{
  "model": "audio captioner",
  "dataset": "synthesized solo parts of chorales (CocoChorales)",
  "train_examples": 39062,
  "gain_aug_db": 10,
  "n_mels": 64,
  "hop_length": 320,
  "input": "log_mel",
  "spec_augment": true,
  "win_length": 512,
  "tokenizer": "char",
  "vocab_size": 32,
  "encoder_arch": "swin",
  "encoder_norm": "layernorm",
  "encoder_norm_position": "pre",
  "encoder_activation": "star_relu",
  "encoder_mlp_ratio": 4,
  "encoder_head_dim": 32,
  "encoder_fused_qkv": true,
  "encoder_bias": "none",
  "encoder_qk_norm": false,
  "encoder_layer_scale_init": 1.0,
  "encoder_parallel_block": false,
  "encoder_dropout": 0.1,
  "encoder_inner_norm": false,
  "encoder_patch_size": [4, 4],
  "encoder_conv_stem": false,
  "encoder_depths": [3, 3, 3],
  "encoder_widths": [48, 96, 192],
  "fusion": "cross_attention",
  "decoder_width": 192,
  "decoder_layers": 6,
  "decoder_norm": "layernorm",
  "decoder_norm_position": "pre",
  "decoder_activation": "gelu",
  "decoder_mlp_ratio": 2,
  "decoder_head_dim": 64,
  "decoder_fused_qkv": true,
  "decoder_bias": "none",
  "decoder_qk_norm": true,
  "decoder_parallel_block": false,
  "decoder_inner_norm": true,
  "decoder_drop_path": 0.1,
  "decoder_positions": "learned",
  "decoder_cross_attention_every": 1,
  "decoder_tie_embeddings": false,
  "init": "small_normal",
  "residual_init": "scaled_by_depth",
  "optimizer": "adamw",
  "lr": 0.0023,
  "beta1": 0.95,
  "beta2": 0.99,
  "eps": 1e-08,
  "grad_clip": 3.0,
  "steps": 5100,
  "batch_size": 48,
  "epochs": 6.3,
  "lr_schedule": "cosine",
  "final_lr_fraction": 0.01,
  "warmup_steps": 510,
  "weight_decay": 0.4
}
Rows from block 3 of the audio encoder of a small audio captioner, named by matrix and row number. Rows with one number belong to one neuron. Each number is 500 + 40 x the weight over its row's rms, rounded and kept within 0 to 999. All counts start at 0. Numbers have three digits each. After the name is the row's rms in percent of the matrix's.
After each neuron's rows are labels from the 100 clips, of 14976, where the neuron reaches its highest value: "top examples" is what is common among them. Only what is clearly more common there than usual is listed. The data: synthesized solo parts of chorales (CocoChorales). In brackets: how many of the 100.
# fc1: MLP up (encoder.blocks.3.mlp.fc1.weight, 384x96), inputs 0-47
# fc2: MLP down (encoder.blocks.3.mlp.fc2.weight, 96x384, transposed), outputs 0-47

fc1.186 077:567488497502508411491509433468527460521517483549557445502533586446440469464553487529482526480485516482496504394551531502543473534527485436507512
fc2.186 062:452481502524499488496470571549516481503518533437480488502731520435514569501503517504532509518503505486507498479500515425487504490488526510437537
top examples: note D5 (95); horn (75); note C5 (45)

fc1.144 067:441478457549502449475493360491516432503499500526533511550526524433546455511571491465548536479555513447455493442547489505532424526528496489531498
fc2.144 064:461447495477480470437524551537471533465516472452477512465736536491484535461508488526504498534490468490514441546538515486538547561424480471458523
top examples: note C4 (71); tuba (38); instrument: trombone (26)

fc1.56 131:520493470566437512557432472474553522475495565528508439469536587525479517538530560545506537527507517437440434446517445455538445562502534535440459
fc2.56 133:551485459509482504540538525522544469486444526491525458481523535545409502493487500477475435570462543517439528530515484475514499482526449556520444
top examples: flute (76); note F#5 (74)

fc1.116 081:436535450553533460457449430477488440488521484569560514507550553473550513495507468504467553437472532448478464461480555500540481489462594443469602
fc2.116 082:500533487496498483487487580461502520488479534478460547486664503527537515535485552469497482490535521502447461541520504536551477504482565488481478
top examples: note G#3 (51); cello (48); note A#2 (31)

fc1.254 112:463491466545433551495475552529492548487477564494449496506510503558527562486446498490544477550484462418443432500566462452536441502475469534472542
fc2.254 119:518479522471525438533464531549491456512463516486500433495476501474447561466489466449540510516498549475429515517523542441517573464455508538422559
top examples: note E4 (94); clarinet (89); note F#4 (29)

fc1.143 129:494472483501554470504449441531547421463463477533535431459533533500542485493536578497528520480450529469502554465463546502426430534476516520441522
fc2.143 142:473542494500469529493449513471543477449454509533491515516524530554519524534481548423526445447476546458471546471422525544434465499520510556508480
top examples: note E4 (63); viola (51); note D4 (38)

fc1.230 075:512476532496499443487487423464487486532603445558513495530535541421500476529539518525553539491524513479505546420543563528562442509496488452532463
fc2.230 077:514455491500476528513526591549485515488446443432443466479696498508511490449489516510514548523449499531496489532488505486510536516477508460459513
top examples: note C5 (48); note A#4 (29)

fc1.120 172:497544528476503539503496505512544425485489524476486526488484500423564462523533548440499537532515576497460538498446528462506418466537579557523510
fc2.120 159:470499429535482503461523462503502530463488541500517514421417481486543497470552498500500512529517455484539417494530480451484546583519471442432576
top examples: violin (78); note A4 (52); note D#5 (47)

fc1.128 104:441461507482544443475489436529567433467473512482564448484571526458541498507558549486560459473516479430525527422529543468465432549462488532446479
fc2.128 109:438506477569492483500509516433522527459497529529522546481642530557555502557499539489466438486493509511502464503506512520499510501489552463461449
top examples: note D#3 (99); bassoon (89)

fc1.184 102:506511534430537435444489516521577426464517440474462488527519543429484467534542581502510457444454548498511543469479578541496434506478498498535479
fc2.184 109:493477506550460484482466505475513520469461558580487493482567554551505542489455495458504469479488494450456457478501502451459570530448487440459558
top examples: note B4 (87); oboe (61); note C#5 (29)

fc1.93 162:498530509546434573435418486518495519518512538558464460497494500526577523506431542494547535545557497446419509488542494474544367503427465492474520
fc2.93 153:538495499461573471484509465483456480523532419461534455515456511412447482514549405548488496507534576538501535510526549524548574487478509483498510
top examples: note E5 (75); violin (62); note F5 (34)

fc1.295 151:479532561502541466449468516534493496564528553483572494597466468448448522543493425464569464570534500475492539475594520466552522470490449505507542
fc2.295 136:501515536501511489499487561487475539510466485524469462489261421542549497521504557540499537471521525546494499501455527532502538497461515440466523
top examples: note D#4 (58); viola (41)

fc1.65 090:543538549463514504533510447452553459542544526503532516554468506481457420530513434539446580528474450519459518459514456524514466478538492422581456
fc2.65 087:482502449527511420435475494441545441476499528519569486472589584486433537561550510520476474487501562533503496533510529499510536475502568455444515
top examples: note C#5 (100); horn (91)

fc1.114 110:568486516512437554516511477502463500478488532524437565518459500397528444456495483448481567503501558484443488504492518431551472470528573524574565
fc2.114 122:445547480472513515428510554485520529479550532497503522512465532518496539535512501549474424476521442482567419451534464562522542537489468401502515
top examples: note A#4 (63); violin (41)

fc1.133 112:517451554580520436440522432436475474549488461543600513478487513519490479470488533478518488457517546539552566504457524492456519485508498493524453
fc2.133 115:544494513439473491561479516527567456518509553494498380499492514439443528469543504482482494524535553465462525424513471441457516491528522497456529
top examples: note C5 (85); violin (58); note A#4 (34)

fc1.214 150:524441542507527440465522397469491480537504449533594492515486521439460444508538490485490483445523510544538548448491491527466523522524496475552477
fc2.214 141:517509484464496503489493488513574411534538552484557414452537546431469544454537471507530520534515537463479495448549471415481530518501517465433559
top examples: note C5 (99); horn (92); note A#4 (40)

fc1.329 080:524458549474496465512532506512555481519534451429510449480575553492469522484522537581497458481446461480526471415491474521507492550468453465484469
fc2.329 077:499573522527483496496502562427517499508464505468478593495653481548492461499455505497444518499396431567508479562493498500473520471512504415523551
top examples: note D4 (60); note C4 (36); clarinet (26)

fc1.270 067:544486505472561426442535474439510482551508499497572472470552535456436520502531451567493447449466470494489536447535499474514476540510466484488491
fc2.270 058:484474514572506484481484529513488500534521505490536476491740473507535495499484515522558594485510514536520542507478492523505514494458527455472481
top examples: note C4 (31); tuba (28)

fc1.13 114:452527464489470487456492514501499515469564477507451530574520538516503540551498522580465484483528498463464434454554497557586453498474541464533490
fc2.13 118:528470529443481451529503484527519449518508501469468479528616539478421527487487500489479492528514457496475552486500472482460474441515463523553493
top examples: clarinet (56); note C4 (56); note F4 (25)

fc1.348 108:523468538481490449482517543485538472558548443490465446478501502512500508519465504595538524474447467516529529427525485566496474527483523476510467
fc2.348 116:475530530481473496420501514470523451484505461565444589453561550535520496485413513468520483476446478501482476527543523520486469501451502442554535
top examples: note G3 (87); cello (60); instrument: double bass (34)

fc1.304 078:531504530581484482373484524520493471553518535488523496502539481532482490522416467502507492560500466527454511529604457477516408491448423440498470
fc2.304 071:475485473525485494446495537492514496513510487449526468486683505461509531502513480516519525541504573533511470527523494490547519507483582513411502
top examples: clarinet (71); note C#4 (60)

fc1.369 088:444549533444477524491517505481522451504592466467484522567540547475507506502461512481490496504508453461510519463504504539551458457485486477572463
fc2.369 104:533478503500516485570521481494562482526503585546542456516606497500434460530500498505534450573527504493472553467575448466466515490502452460515445
top examples: violin (95); note F5 (91); note D#5 (37)

fc1.220 122:487530464527493521466498517487478483505573491491450546565527537522489560568459443572486483474500483502454448510573441564572459494481554531538483
fc2.220 126:522472509429491454525529518530531444493496509458466520549582516453423518514521555461513439493531474526507539479497469501466489470529478536550476
top examples: note C#4 (36); oboe (33); note C5 (32)

fc1.319 081:489452531542508420508501497520511461547503480525497438498568523530552478481499546537528546552490493475442530452573540438509414525510500455477456
fc2.319 074:498461472513520502552491483523509442471472462486516450483596458480517447506534501484483550551505572521466588545505547501463449447522580534465459
top examples: note D#4 (38); trombone (32)

fc1.321 139:538493469466492534421445476488450556487512494498485406489509503518483525523515449579463487492587459501501460497572453490477513551420475468434518
fc2.321 139:510475495450484485467556559584492538491443540446486451506522471524477510484502505448475466526574491526499453549550471448494554489501491442472522
top examples: note C#4 (36)

fc1.277 126:563519508553456536536420462409589455527480572555561414471516533505500491529497554533515580465529544490452517424431463496453456524487544537460459
fc2.277 129:501523514505488499504520518496516506522488574527516520538517481599444528517413442466497393536514492479449524543526460511494497437478427553570435
top examples: note D#4 (62); cello (34)

fc1.139 102:511468525502468480503505446521488479533511493475468488475543520518506577468454420494522575495521465480465469504524454470491468549486479558529515
fc2.139 097:527419500494480525485562508534470498478491418454457519493668539473495476462495506502450497519506531549520477562511511460517503471502551503542476
top examples: note A3 (96); tuba (92); note G3 (26)

fc1.44 071:523467494558530410480506414542491490473524440498448451483594634437548490454543524514478554479474546487506487465554557496560476530486503448518496
fc2.44 060:493496498484521452540507545504501463483452488427499525455697449500545458470487501456493542596496450527497499552497501470443530501519514465438547
top examples: note C#4 (53); tuba (43); instrument: trombone (39)

fc1.104 112:560483549558483514440530443431542478548549496519574482474506533424523450492529543495459558467550551540525528432459459468468506525502517451539467
fc2.104 122:542499485505483499483498502491548491516523573546548417456560540515470536456518493524500492516518531471482490460520454471481559518468478423457513
top examples: note C5 (90); horn (62); note A#4 (49)

fc1.290 088:468500515564511525430478474507485417518550546567510536606497525460515510456442513463524505465459494415502525476546546461527487418461519466532525
fc2.290 091:489477488450481515543528539546547454479540516428501448550605498483482586481537518504542503508570529450484477450582439512545568513455495472466449
top examples: note A#4 (97); oboe (72); note G#4 (39)

fc1.134 139:522483455560491524471485421489453482490510504509501568498500520396506463511488409473479515511548555493429467534588515450578486491506567515538542
fc2.134 138:478579491509487495483481581434498502508487543509476597503508524557512491577433542519496421470479447510472435501518466544531490509482480468527518
top examples: note D3 (82); bassoon (82); note A3 (50)

fc1.178 067:530496522544490503437450490504498467544524517509491446489578572471516478472440489494538543533465521479455507468582504465525369490417483458513476
fc2.178 064:479507507522508484449509514441486510521534457447573498492730490514480512508516479542494544519470514542544534550485489562531533482474512460494469
top examples: note E5 (92); note F#5 (37); note D5 (37); instrument: clarinet (36)

fc1.257 115:467497549491478508425529513534506470481540463473464532583526577504513552477446490468519457513481502483509513494532530529569488467478469544545459
fc2.257 126:561503487463491525575528508482559459519540542472501477540511488491406480529499504532522461565535524499462546482541420524532513470508443493578420
top examples: note C#4 (100); clarinet (80)

fc1.333 084:538470491451497388493517515506545516488516462471530415522567586451434481475540530531531438457492533497541491377524515543535483557500444465478486
fc2.333 072:507485534538481550465504482452475534540543535468520551495631479418550525480495467504543564491523457496520433507528475441502551538428491449454528
top examples: note D#4 (92); tuba (82)

fc1.330 084:490487490507503471478458413477464495488586441545482467560582593457481496527510501580466554427543485507504473449492505561564484500437514437538542
fc2.330 079:520439493487522465495541504519444489476451476414505507485631494502482516453486448431446492583503485495480490615558526434504541471497471575470499
top examples: note C4 (84); trombone (71); note D4 (40)

fc1.193 075:457493530509481477494466526533547481519560519480492446505626539508522557521483542562526494515509493458501511416512504503492426500453510482462487
fc2.193 074:523547540512459502510497568436539505512468529453469561473657497509480451509444497479426524544439464564476477541509473469484489461537543413542527
top examples: violin (60); note E5 (57); note D4 (30)

fc1.339 120:477482500537511466440538557450491495532565513557530470503547508530421526512456434598515468463483487514548513493533497511532567502449448381510469
fc2.339 116:529452472470515456514480445471463544430498439496452507475459512399519466504598504510469528493513509484512459485489537524517514590545560502463544
top examples: clarinet (88); note F4 (84); note D#4 (40)

fc1.62 079:504513497566517515450494437470492418535576536553522491501602546407507506472493428536532575513500532468491522482539510456523529488511507425500554
fc2.62 064:442472515493532475502483531521484530476550497505459491474678482499533556511526509528533491528507452452516498472502521529481554554443459442420508
top examples: note G3 (80); cello (58); instrument: double bass (32)

fc1.344 058:516477535501508468427470478490514472473604493494450508545554629442449558511495524533498496478486527431474480474513549492557475491409465466535517
fc2.344 056:512504492516497507503505519496508513535505560468544454505753486486463447529519477545489484567518487550515540493477460480500507471558491463495470
top examples: note C#4 (74); trombone (27)

fc1.301 119:503501500476501494450478470515568452463479451474498473451494512420531488509555568490535518453451538507543528443451536541444426573480553525436494
fc2.301 130:446528542526518456495455527482522520465435501587503476521508527575542517525475527411527454422479539472517534445441563535421523492492506483473545
top examples: note D#3 (46); bassoon (39); note A3 (37)

fc1.334 123:503479546464509494521521508542506486564533430490477459470498474508529508466453434559553557503501469497522513472545478518475478523471460477509495
fc2.334 122:566457532515481513442540461469506500537553431541499546434576523504489418499464502554516519552480491571520542517533483529513453546494483459578431
top examples: note G3 (93); bassoon (93); note A3 (54)

fc1.364 082:478510496477499514475467538513538468478555591539469533527570560431541518522530553502500469442508506409472451453512537478517477488504552452493522
fc2.364 077:397481462582516475520520509507502508488488549514534562510616525503553549480479466426509442503479498485527491501509506441490526492516512500463510
top examples: note G5 (73); trumpet (58); note F5 (33)

fc1.271 143:547516466524473595460506509539506486528476492548489428490491492416518415493514547497530466491518586509550545489542511500499479464412469433510493
fc2.271 160:475480456506503553485516550560484461427502438476432474468573544552543532453457518549414492498468516522507481562460532497488460476473501558500479
top examples: note D4 (50); note E4 (36); trombone (25)

fc1.154 065:545546490546502482452473453484514488532514532478538445528559584419480478506500519523493555386477543472503488473554515447555453449426485477541529
fc2.154 076:455488485558527488509477529502513502506521520509532476508752525535520501512498520536514554500470538507516539497481504528519498463489539436484475
top examples: note B4 (97); oboe (46); note A4 (31)

fc1.78 094:563484547509488529549518484451564484530583524468530514487501519448537438522519566530488564550489501510474495418483457494529437518509512460560447
fc2.78 086:500495443572461460474489488478519481503465560507582477486667582554418557483473462495471486488500514466464477546547459467512537485450484480484480
top examples: note C#5 (93); horn (51)

fc1.67 097:486494493476459478480512509511500535537594521492474514558496488470465520484481409580566553496504451454496469461580470509591545524534445443535527
fc2.67 094:472484476524585450531477552562448503471434486533476514486572490541499526509488494459535456485432529518502542574480594513488549465472479558447543
top examples: flute (65); note G5 (51); note G#5 (36)

fc1.161 091:528468512487453437439530531490541486533524477478541450485481530460405532464458411524546458492459496453560449433542521447553538548455428491474473
fc2.161 082:513453519549505528446528396467484503517514464535531550425390459461570441462518493526546552485518486510552476518465508482452481582506518506498494
top examples: note E4 (46); note D#4 (42); clarinet (38)

fc1.169 093:478513442594495467497499423510492463540537493525481534511539530459493560555476452529523538439515481490447450493572460525561398508472523569526509
fc2.169 085:510468510443488464513511571524508435472469469460442517519687565513467531480460555494490456477479451503469485510509500492493516495463465523523504
top examples: note G#3 (72); note C#4 (61)

fc1.1 114:495482500436558490498488426551564437464500460496530426463526500431535486474569535519517540471469499482557541439474531506444491549495488460440517
fc2.1 123:499555549541498484475465530426533514514452514563511519498526503588526489555447547463530465430481524524509554475413522553407488481488501483508504
top examples: note D#3 (98); bassoon (84)

fc1.237 066:536503485541475433359470427465517450521520464532497468508550634410456515493481509512514530387499521477478487461506508519543435524415475479526528
fc2.237 057:483434480539509447611463508484479537474492461454496483506689486476519504501546516484525549546476560477498534499492535524530520494501549525433515
top examples: note D5 (88); horn (57); note C5 (50)

fc1.255 112:511526556586518490505452475438537431569474571551576473475507488505535483512487502492523576479507509519474545441429457450443481482507562491469516
fc2.255 123:545486530462478500512516514532539451518496517505507430485534525527410547466468472489493417552499506484479564493490474472416521478492399561536482
top examples: note C5 (82); note A#4 (42); oboe (36)

fc1.52 094:465472541507520427471511516502541428551499476486500523518598559469475473532414485510603456485462478480494533454548536485491455461464479534513482
fc2.52 093:499495486506435468482536495468529494490467570481552550514652527485443505468498500421501461509540478464469414500568432453524504524497508484488466
top examples: note C4 (39); bassoon (37); instrument: oboe (33)

fc1.326 182:484465470530489451418541508435472507507551508528564480493516516535402558483469421544482445441527488515542481517544491504521575492450449420513456
fc2.326 172:550457491459502490582511436485526518453496481509479496450391479397538429467601548486495537497503503484522496432452500518463474591596537520481501
top examples: note E4 (79); clarinet (76); note F#4 (35)

fc1.121 126:485482440568504511424464411467466481472557514571532537480503543430497520499518422530493518479533532471464446514580530464583517517453526451491561
fc2.121 132:462562450515523460536471545454523457472451542516497582471554561546534489560459549453503438485444493484448473528512514518503473505523527521491523
top examples: note D3 (62); bassoon (61); note C#4 (44)

fc1.45 068:465490471530526438505439447420483460490527508523524539510646590498500486547508557574509484494487483444473484478471510447535420538493526509469510
fc2.45 069:434478484506571498519531530547490457455497451465486518486742507519535509520533524509477472517461526554540525549457573512466514469530526512480486
top examples: note B4 (70); violin (53); note C#5 (43)

fc1.296 076:539495482503579510488463458490471443499533472579456519463521488417589489476526496517536567453536580486489500451501546520533458528480574473513561
fc2.296 086:552489496540495502544510513464508548516440517518485452447480440482536416529505546517563507486561570522484514461504484525505448530535535444480458
top examples: note A#4 (85); violin (62); note G#4 (36)

fc1.371 091:430574491486511519501467497526489483480568530564442531588529493507538510468484462493479532497497451395491457459497527525560418457508533484563579
fc2.371 104:476541512438514502554490495524577409521525564447549437550582488464474531465518480491481515506520495453510504425538432496454560462506480458492520
top examples: note G5 (100); flute (62); note G#5 (28)

fc1.175 075:505491508581518395389532480443556482527578567531526533550512588498503540478487489491479527461436479451493452438533495492521487483508487457541482
fc2.175 065:452484453511524507506523558510538452459470474424566515491657494487486509522550527478540486540453555548534556530463494510497532505553515517480458
top examples: flute (44); note A4 (41); note G#5 (36)

fc1.51 075:485538463488564470418474473511507466495591532522549494553563551437502531559542438544507452505472473465478493422580535496546465491468462472464571
fc2.51 068:490520521522476539532474575466505514515458516513507452517736489558534483502498536532503550453515524531515517460420480554483500488495551441478477
top examples: note G5 (71); flute (56); note F5 (28)

fc1.60 099:501504486462527487416456409530554424471515490515506450473530552446549487475540523510529536442504511439522518424472528516446449563471522479440524
fc2.60 112:451565546516536484521472537447549532506475507558512490497539470582557498575481517493530459452500506490538538434454516580424490501515495468494498
top examples: note D#3 (99); bassoon (82)

fc1.167 125:457463546564525437471504482518538419562455495540611479496521519527516466487451490459571482524466516514500569475498540434463442498499484515469497
fc2.167 125:515476486457509465564499448531498399503502478491510506524543532435429501496505460443492480495499533492447585509520521486467478423532543575525501
top examples: note D#4 (69); note C#4 (47); instrument: trombone (36)

fc1.213 078:449525493488494466440447458533494511489536572508478534558529533465511592547482454495541506460517420429446456481556516449506468492483483543493597
fc2.213 074:482515488524509498513450586463476496486511497485480464472673501558548545500443527555455536543510454535468466557482491518485553490392494391441524
top examples: clarinet (89); note D#4 (89)

fc1.358 103:545550453477465509478435435449518481518578530515524468535532544485437510512522495577456588467520453489458451449495441539556521532483478426512534
fc2.358 114:518521480472490473488467474464496475482505514465558522531558562482385507510514437435426439553497464461457471538566489491567492484535468554530516
top examples: note B4 (67); trumpet (46); note D5 (25)

fc1.176 075:512489547517495470466487449433484466561608489502565528538510584412497500502529538462530481457561520517447537436506501500520470485485469498582461
fc2.176 078:507516490489510497458476571523521502535502552484511447485607502484465567526521474517554482540499545487489510498547508475521559477464493449414563
top examples: note C5 (51); horn (50); note C#5 (41)

fc1.357 100:490445528541508473498548541544549446538475517437485523516544527419485480500462474472542464535452483487521493496570503428497431500520500543511473
fc2.357 109:493462485571464469481518432468524486528502577497563519480512540423486481478480427488559493563521512444473451479583435416537464529513515513474471
top examples: note C4 (91); bassoon (90); note A#3 (34)

fc1.248 071:499555512451550499433478479518519488502587567493550513558490491422501514534530455524522467525476478464529511468586564514538521529504440474470570
fc2.248 068:439520513532516489491486541484488567495489477484528482531696476529528488527517493509486514465510517559559545487457504573517518463470538421500485
top examples: note G5 (99); flute (58); note F5 (37)

fc1.2 057:487484526574465486462513504514501432547469477497505501519571528517536488473397423507531521496461487466515465521543482464502421502468541507493497
fc2.2 062:564460539529532444479523466455499494549532424500527513448560538449457446514457442511516528533479571532461515509522496490581476507472548546544439
top examples: note G#3 (39); cello (39); note C#3 (33)

fc1.72 108:457545489522485531519470499522553411486510527499460536506502513442567491459477533463546591510445565440435498482441535466531421448516577542548549
fc2.72 110:479498480476476503476515475496517509472497552466533463502413489474480537456571472482486498519552485440514418467545463454509625570498439446450548
top examples: violin (93); note D#5 (82)

fc1.218 085:450543500520506530460445454528465481499574552547495507546550524492531537550483437546525496518508454414480461448544514486502462543476479522480578
fc2.218 090:472508537493541441495466583534494518501524537495473439523683499536517537511503538545478525484519465487504479502522517515500569460410526363438530
top examples: note G5 (97); flute (73); note F5 (31)

fc1.132 088:535521499519484483496430493471482498550485521496477522459551516497572462510471512544494584545517471502439462516539488474506396505463529489480516
fc2.132 077:543448537470522445527479517518505499486505419453470459532667516461487483517555549506498548497465524520511552464451543544511479495522511501512500
top examples: note E5 (76); violin (56); note F#5 (38)

fc1.197 104:584481536528482552478528438427536482550550497512540509449504502417545455477547570509472570459540553535515512444458438488492509537516533512582453
fc2.197 113:536508485517470485465526497451529495546520576513576448427542515529461519477499458535470477533537509493466476495571421475507561514472479422480482
top examples: note C#5 (89); horn (88)

fc1.368 088:465541453531560499410451478508431498505501505531523509499520509493478559516472368519526512404477557492467469541520560480538532485446465531460615
fc2.368 097:538518484482527445478508571461489472482420503502502476482589528562465491483452534499439519430479543531475470564511516506501595479443519410491531
top examples: note C#4 (52); note G#3 (51)

fc1.359 062:502564473477494476462451470467526538508538545478539495562574560435478513545525479494487448477459482437517503438537508476545478452466462456483558
fc2.359 057:473482509560467519488481490510515536483491515553528461492740508553522498490517524461524542514489528493517540453428498518483493509532521454464495
top examples: note E5 (85); violin (56); note D5 (37)

fc1.27 123:553439565592487442482511494437500480570456491496587427455517521520465478461463495477515512452521528531521542491450462445451518499491518498468448
fc2.27 127:579533547419479510532476520480560478534531537475516410497493489475423498525532492500439473574568504507468513453506425508451512491529459495513489
top examples: note C5 (54); note C4 (41); oboe (37)

fc1.80 064:499491526545508519451457465519468457536528508534501497534605556511538546493445539506548550497451497448431519546521544456532409435390459506509555
fc2.80 062:550450522541463503506497507484517529529483478481522435525727506497480466504505513534516559518525531535510518492501456511534496483483505449508461
top examples: note E5 (97); violin (92); note F#5 (39)

fc1.17 172:543555573417463479492506567469556504521472520462495491573443483460419498490513492461529493448476482457486476439458512493543547500517457502549556
fc2.17 139:484488496538486537490548451498491533477495518496523542500225464477538467447517462480483531510486477489539450510489491449496521531515502463517535
top examples: violin (77); note C#5 (50); note G5 (30)

fc1.232 072:545484511513473493437481413474517474507525486551495463526553615415488434498511564536473496452470530491493499457524532509561408444454510397545524
fc2.232 068:487463500555492505503505509493495518524519489429521502487782509483518530485513505528519538533483476500512459508535477464515511544468505484432471
top examples: note D5 (48); horn (34); note B4 (33)

fc1.360 113:560479546465444540426479430500464543507537484499467473510511545498484499477463483556463530511567442478473445499535442462477472554453455481501518
fc2.360 125:554483551412503547534535544549498504506480505449456433537505442469492475514530507465472507541588543526462493492537481461512548493494531478503493
top examples: note D#4 (97); trombone (82)

fc1.131 150:438466555508513397566516477470459526526510491490513561493499496576491569476446450471516546538488436481437478522468500473516512464576495531525491
fc2.131 158:492486448530497595505574516539508449464452465504492474435507520591541466448432489520427476512459555525524494575487514469470468461473499543532441
top examples: note A3 (51); note G3 (38); note B3 (34); instrument: bassoon (31)

fc1.212 071:480531508496495471483457487502511492510534544531531493584559531464521507540510494484520472493520506437460512406554529485565350519512537545502522
fc2.212 067:503438508538515476515517542535512475530501495469496473475768496485528507465502540512544549519470509559511543518487506468471511482493519456454478
top examples: note E5 (55); violin (51); note G5 (31)

fc1.92 117:465448533582527433541479489519520450533460487535575476480539498543538464508490548478554498536468523501458562487479567444475421491517533522439488
fc2.92 123:499476478482514481541497437544543399495507491505538459490582533472450493494495460476499497515508527484482572500521490479425442465533519587508461
top examples: note D#4 (61); note C#4 (47)

fc1.58 076:560524517546511428520456442416515490526482469542551419483524546526464493496508553536497554384481550496453531460447536532462464493447486490500535
fc2.58 081:528514540454453525477528552464566450527516508462463490483577488519513497482421516495549538556540532477463504500532448544501532492472500450550451
top examples: flute (32); oboe (28)

fc1.75 097:446501493480500362491516507468472543460484500498510529500496533533502540490538456442429555512479472470461452487482534486585520471558545448506542
fc2.75 107:492535438472534569526538499495508454435514471444504479470645513553498459497508474561381521509480517509520440562514484538520516495481529510515449
top examples: note G3 (36); note A3 (31); note A#3 (30); instrument: cello (28)

fc1.4 112:536475517496521403476497417458490504505493438521566471556499550486453462504560582508462514426506504519516520464471496563482507522501479482541499
fc2.4 126:508487512475485468435509498497525423523530501464537480470591566462458572455485459489516505552527467451463439505594463429509537532434481454452558
top examples: note D5 (99); horn (46); note E5 (31)

fc1.156 113:460511516473560513483493410518567442496522486472564420471553513450525504488551495489514517474530513459544511441486499494445496558488510495429488
fc2.156 124:455561538552486478471504492422521528508471507536538539499553477586547477556463524449490473464518501511531505477457500560450471476493523479526493
top examples: note D#3 (100); bassoon (84)

fc1.164 068:497495495487507408427464469516528433492511464475498468531541573459522475514557585482500484402494552480488512425489553515506424504448489494518538
fc2.164 072:457472461521461479510489515486520478442489489564466497456700569552515542514464514484498481492502553467460469509500538509499556525475556482455505
top examples: note B4 (81); violin (71); note C#5 (27)

fc1.354 069:503503479547515528494415415479509436529515504529499436549510525416514446464475481483466553455467527432482515438534490482518421503459507473544560
fc2.354 067:480467485508532436494503540511482504473501473414522465499737518502502547481580514522477556514505544496516491545504522522536577513467533482437487
top examples: note C4 (83); note E4 (32); trombone (31)

fc1.85 131:421477491552532355535514477481473532477471506517559556528500521577500551522510466456471495510467462480452492499484563485547482466569559527499491
fc2.85 138:520506445450490617507583561545515439430476458455450465441554497555521457453486529533401507513504540553520473573496493493481512484477503493528439
top examples: violin (45); note E5 (30)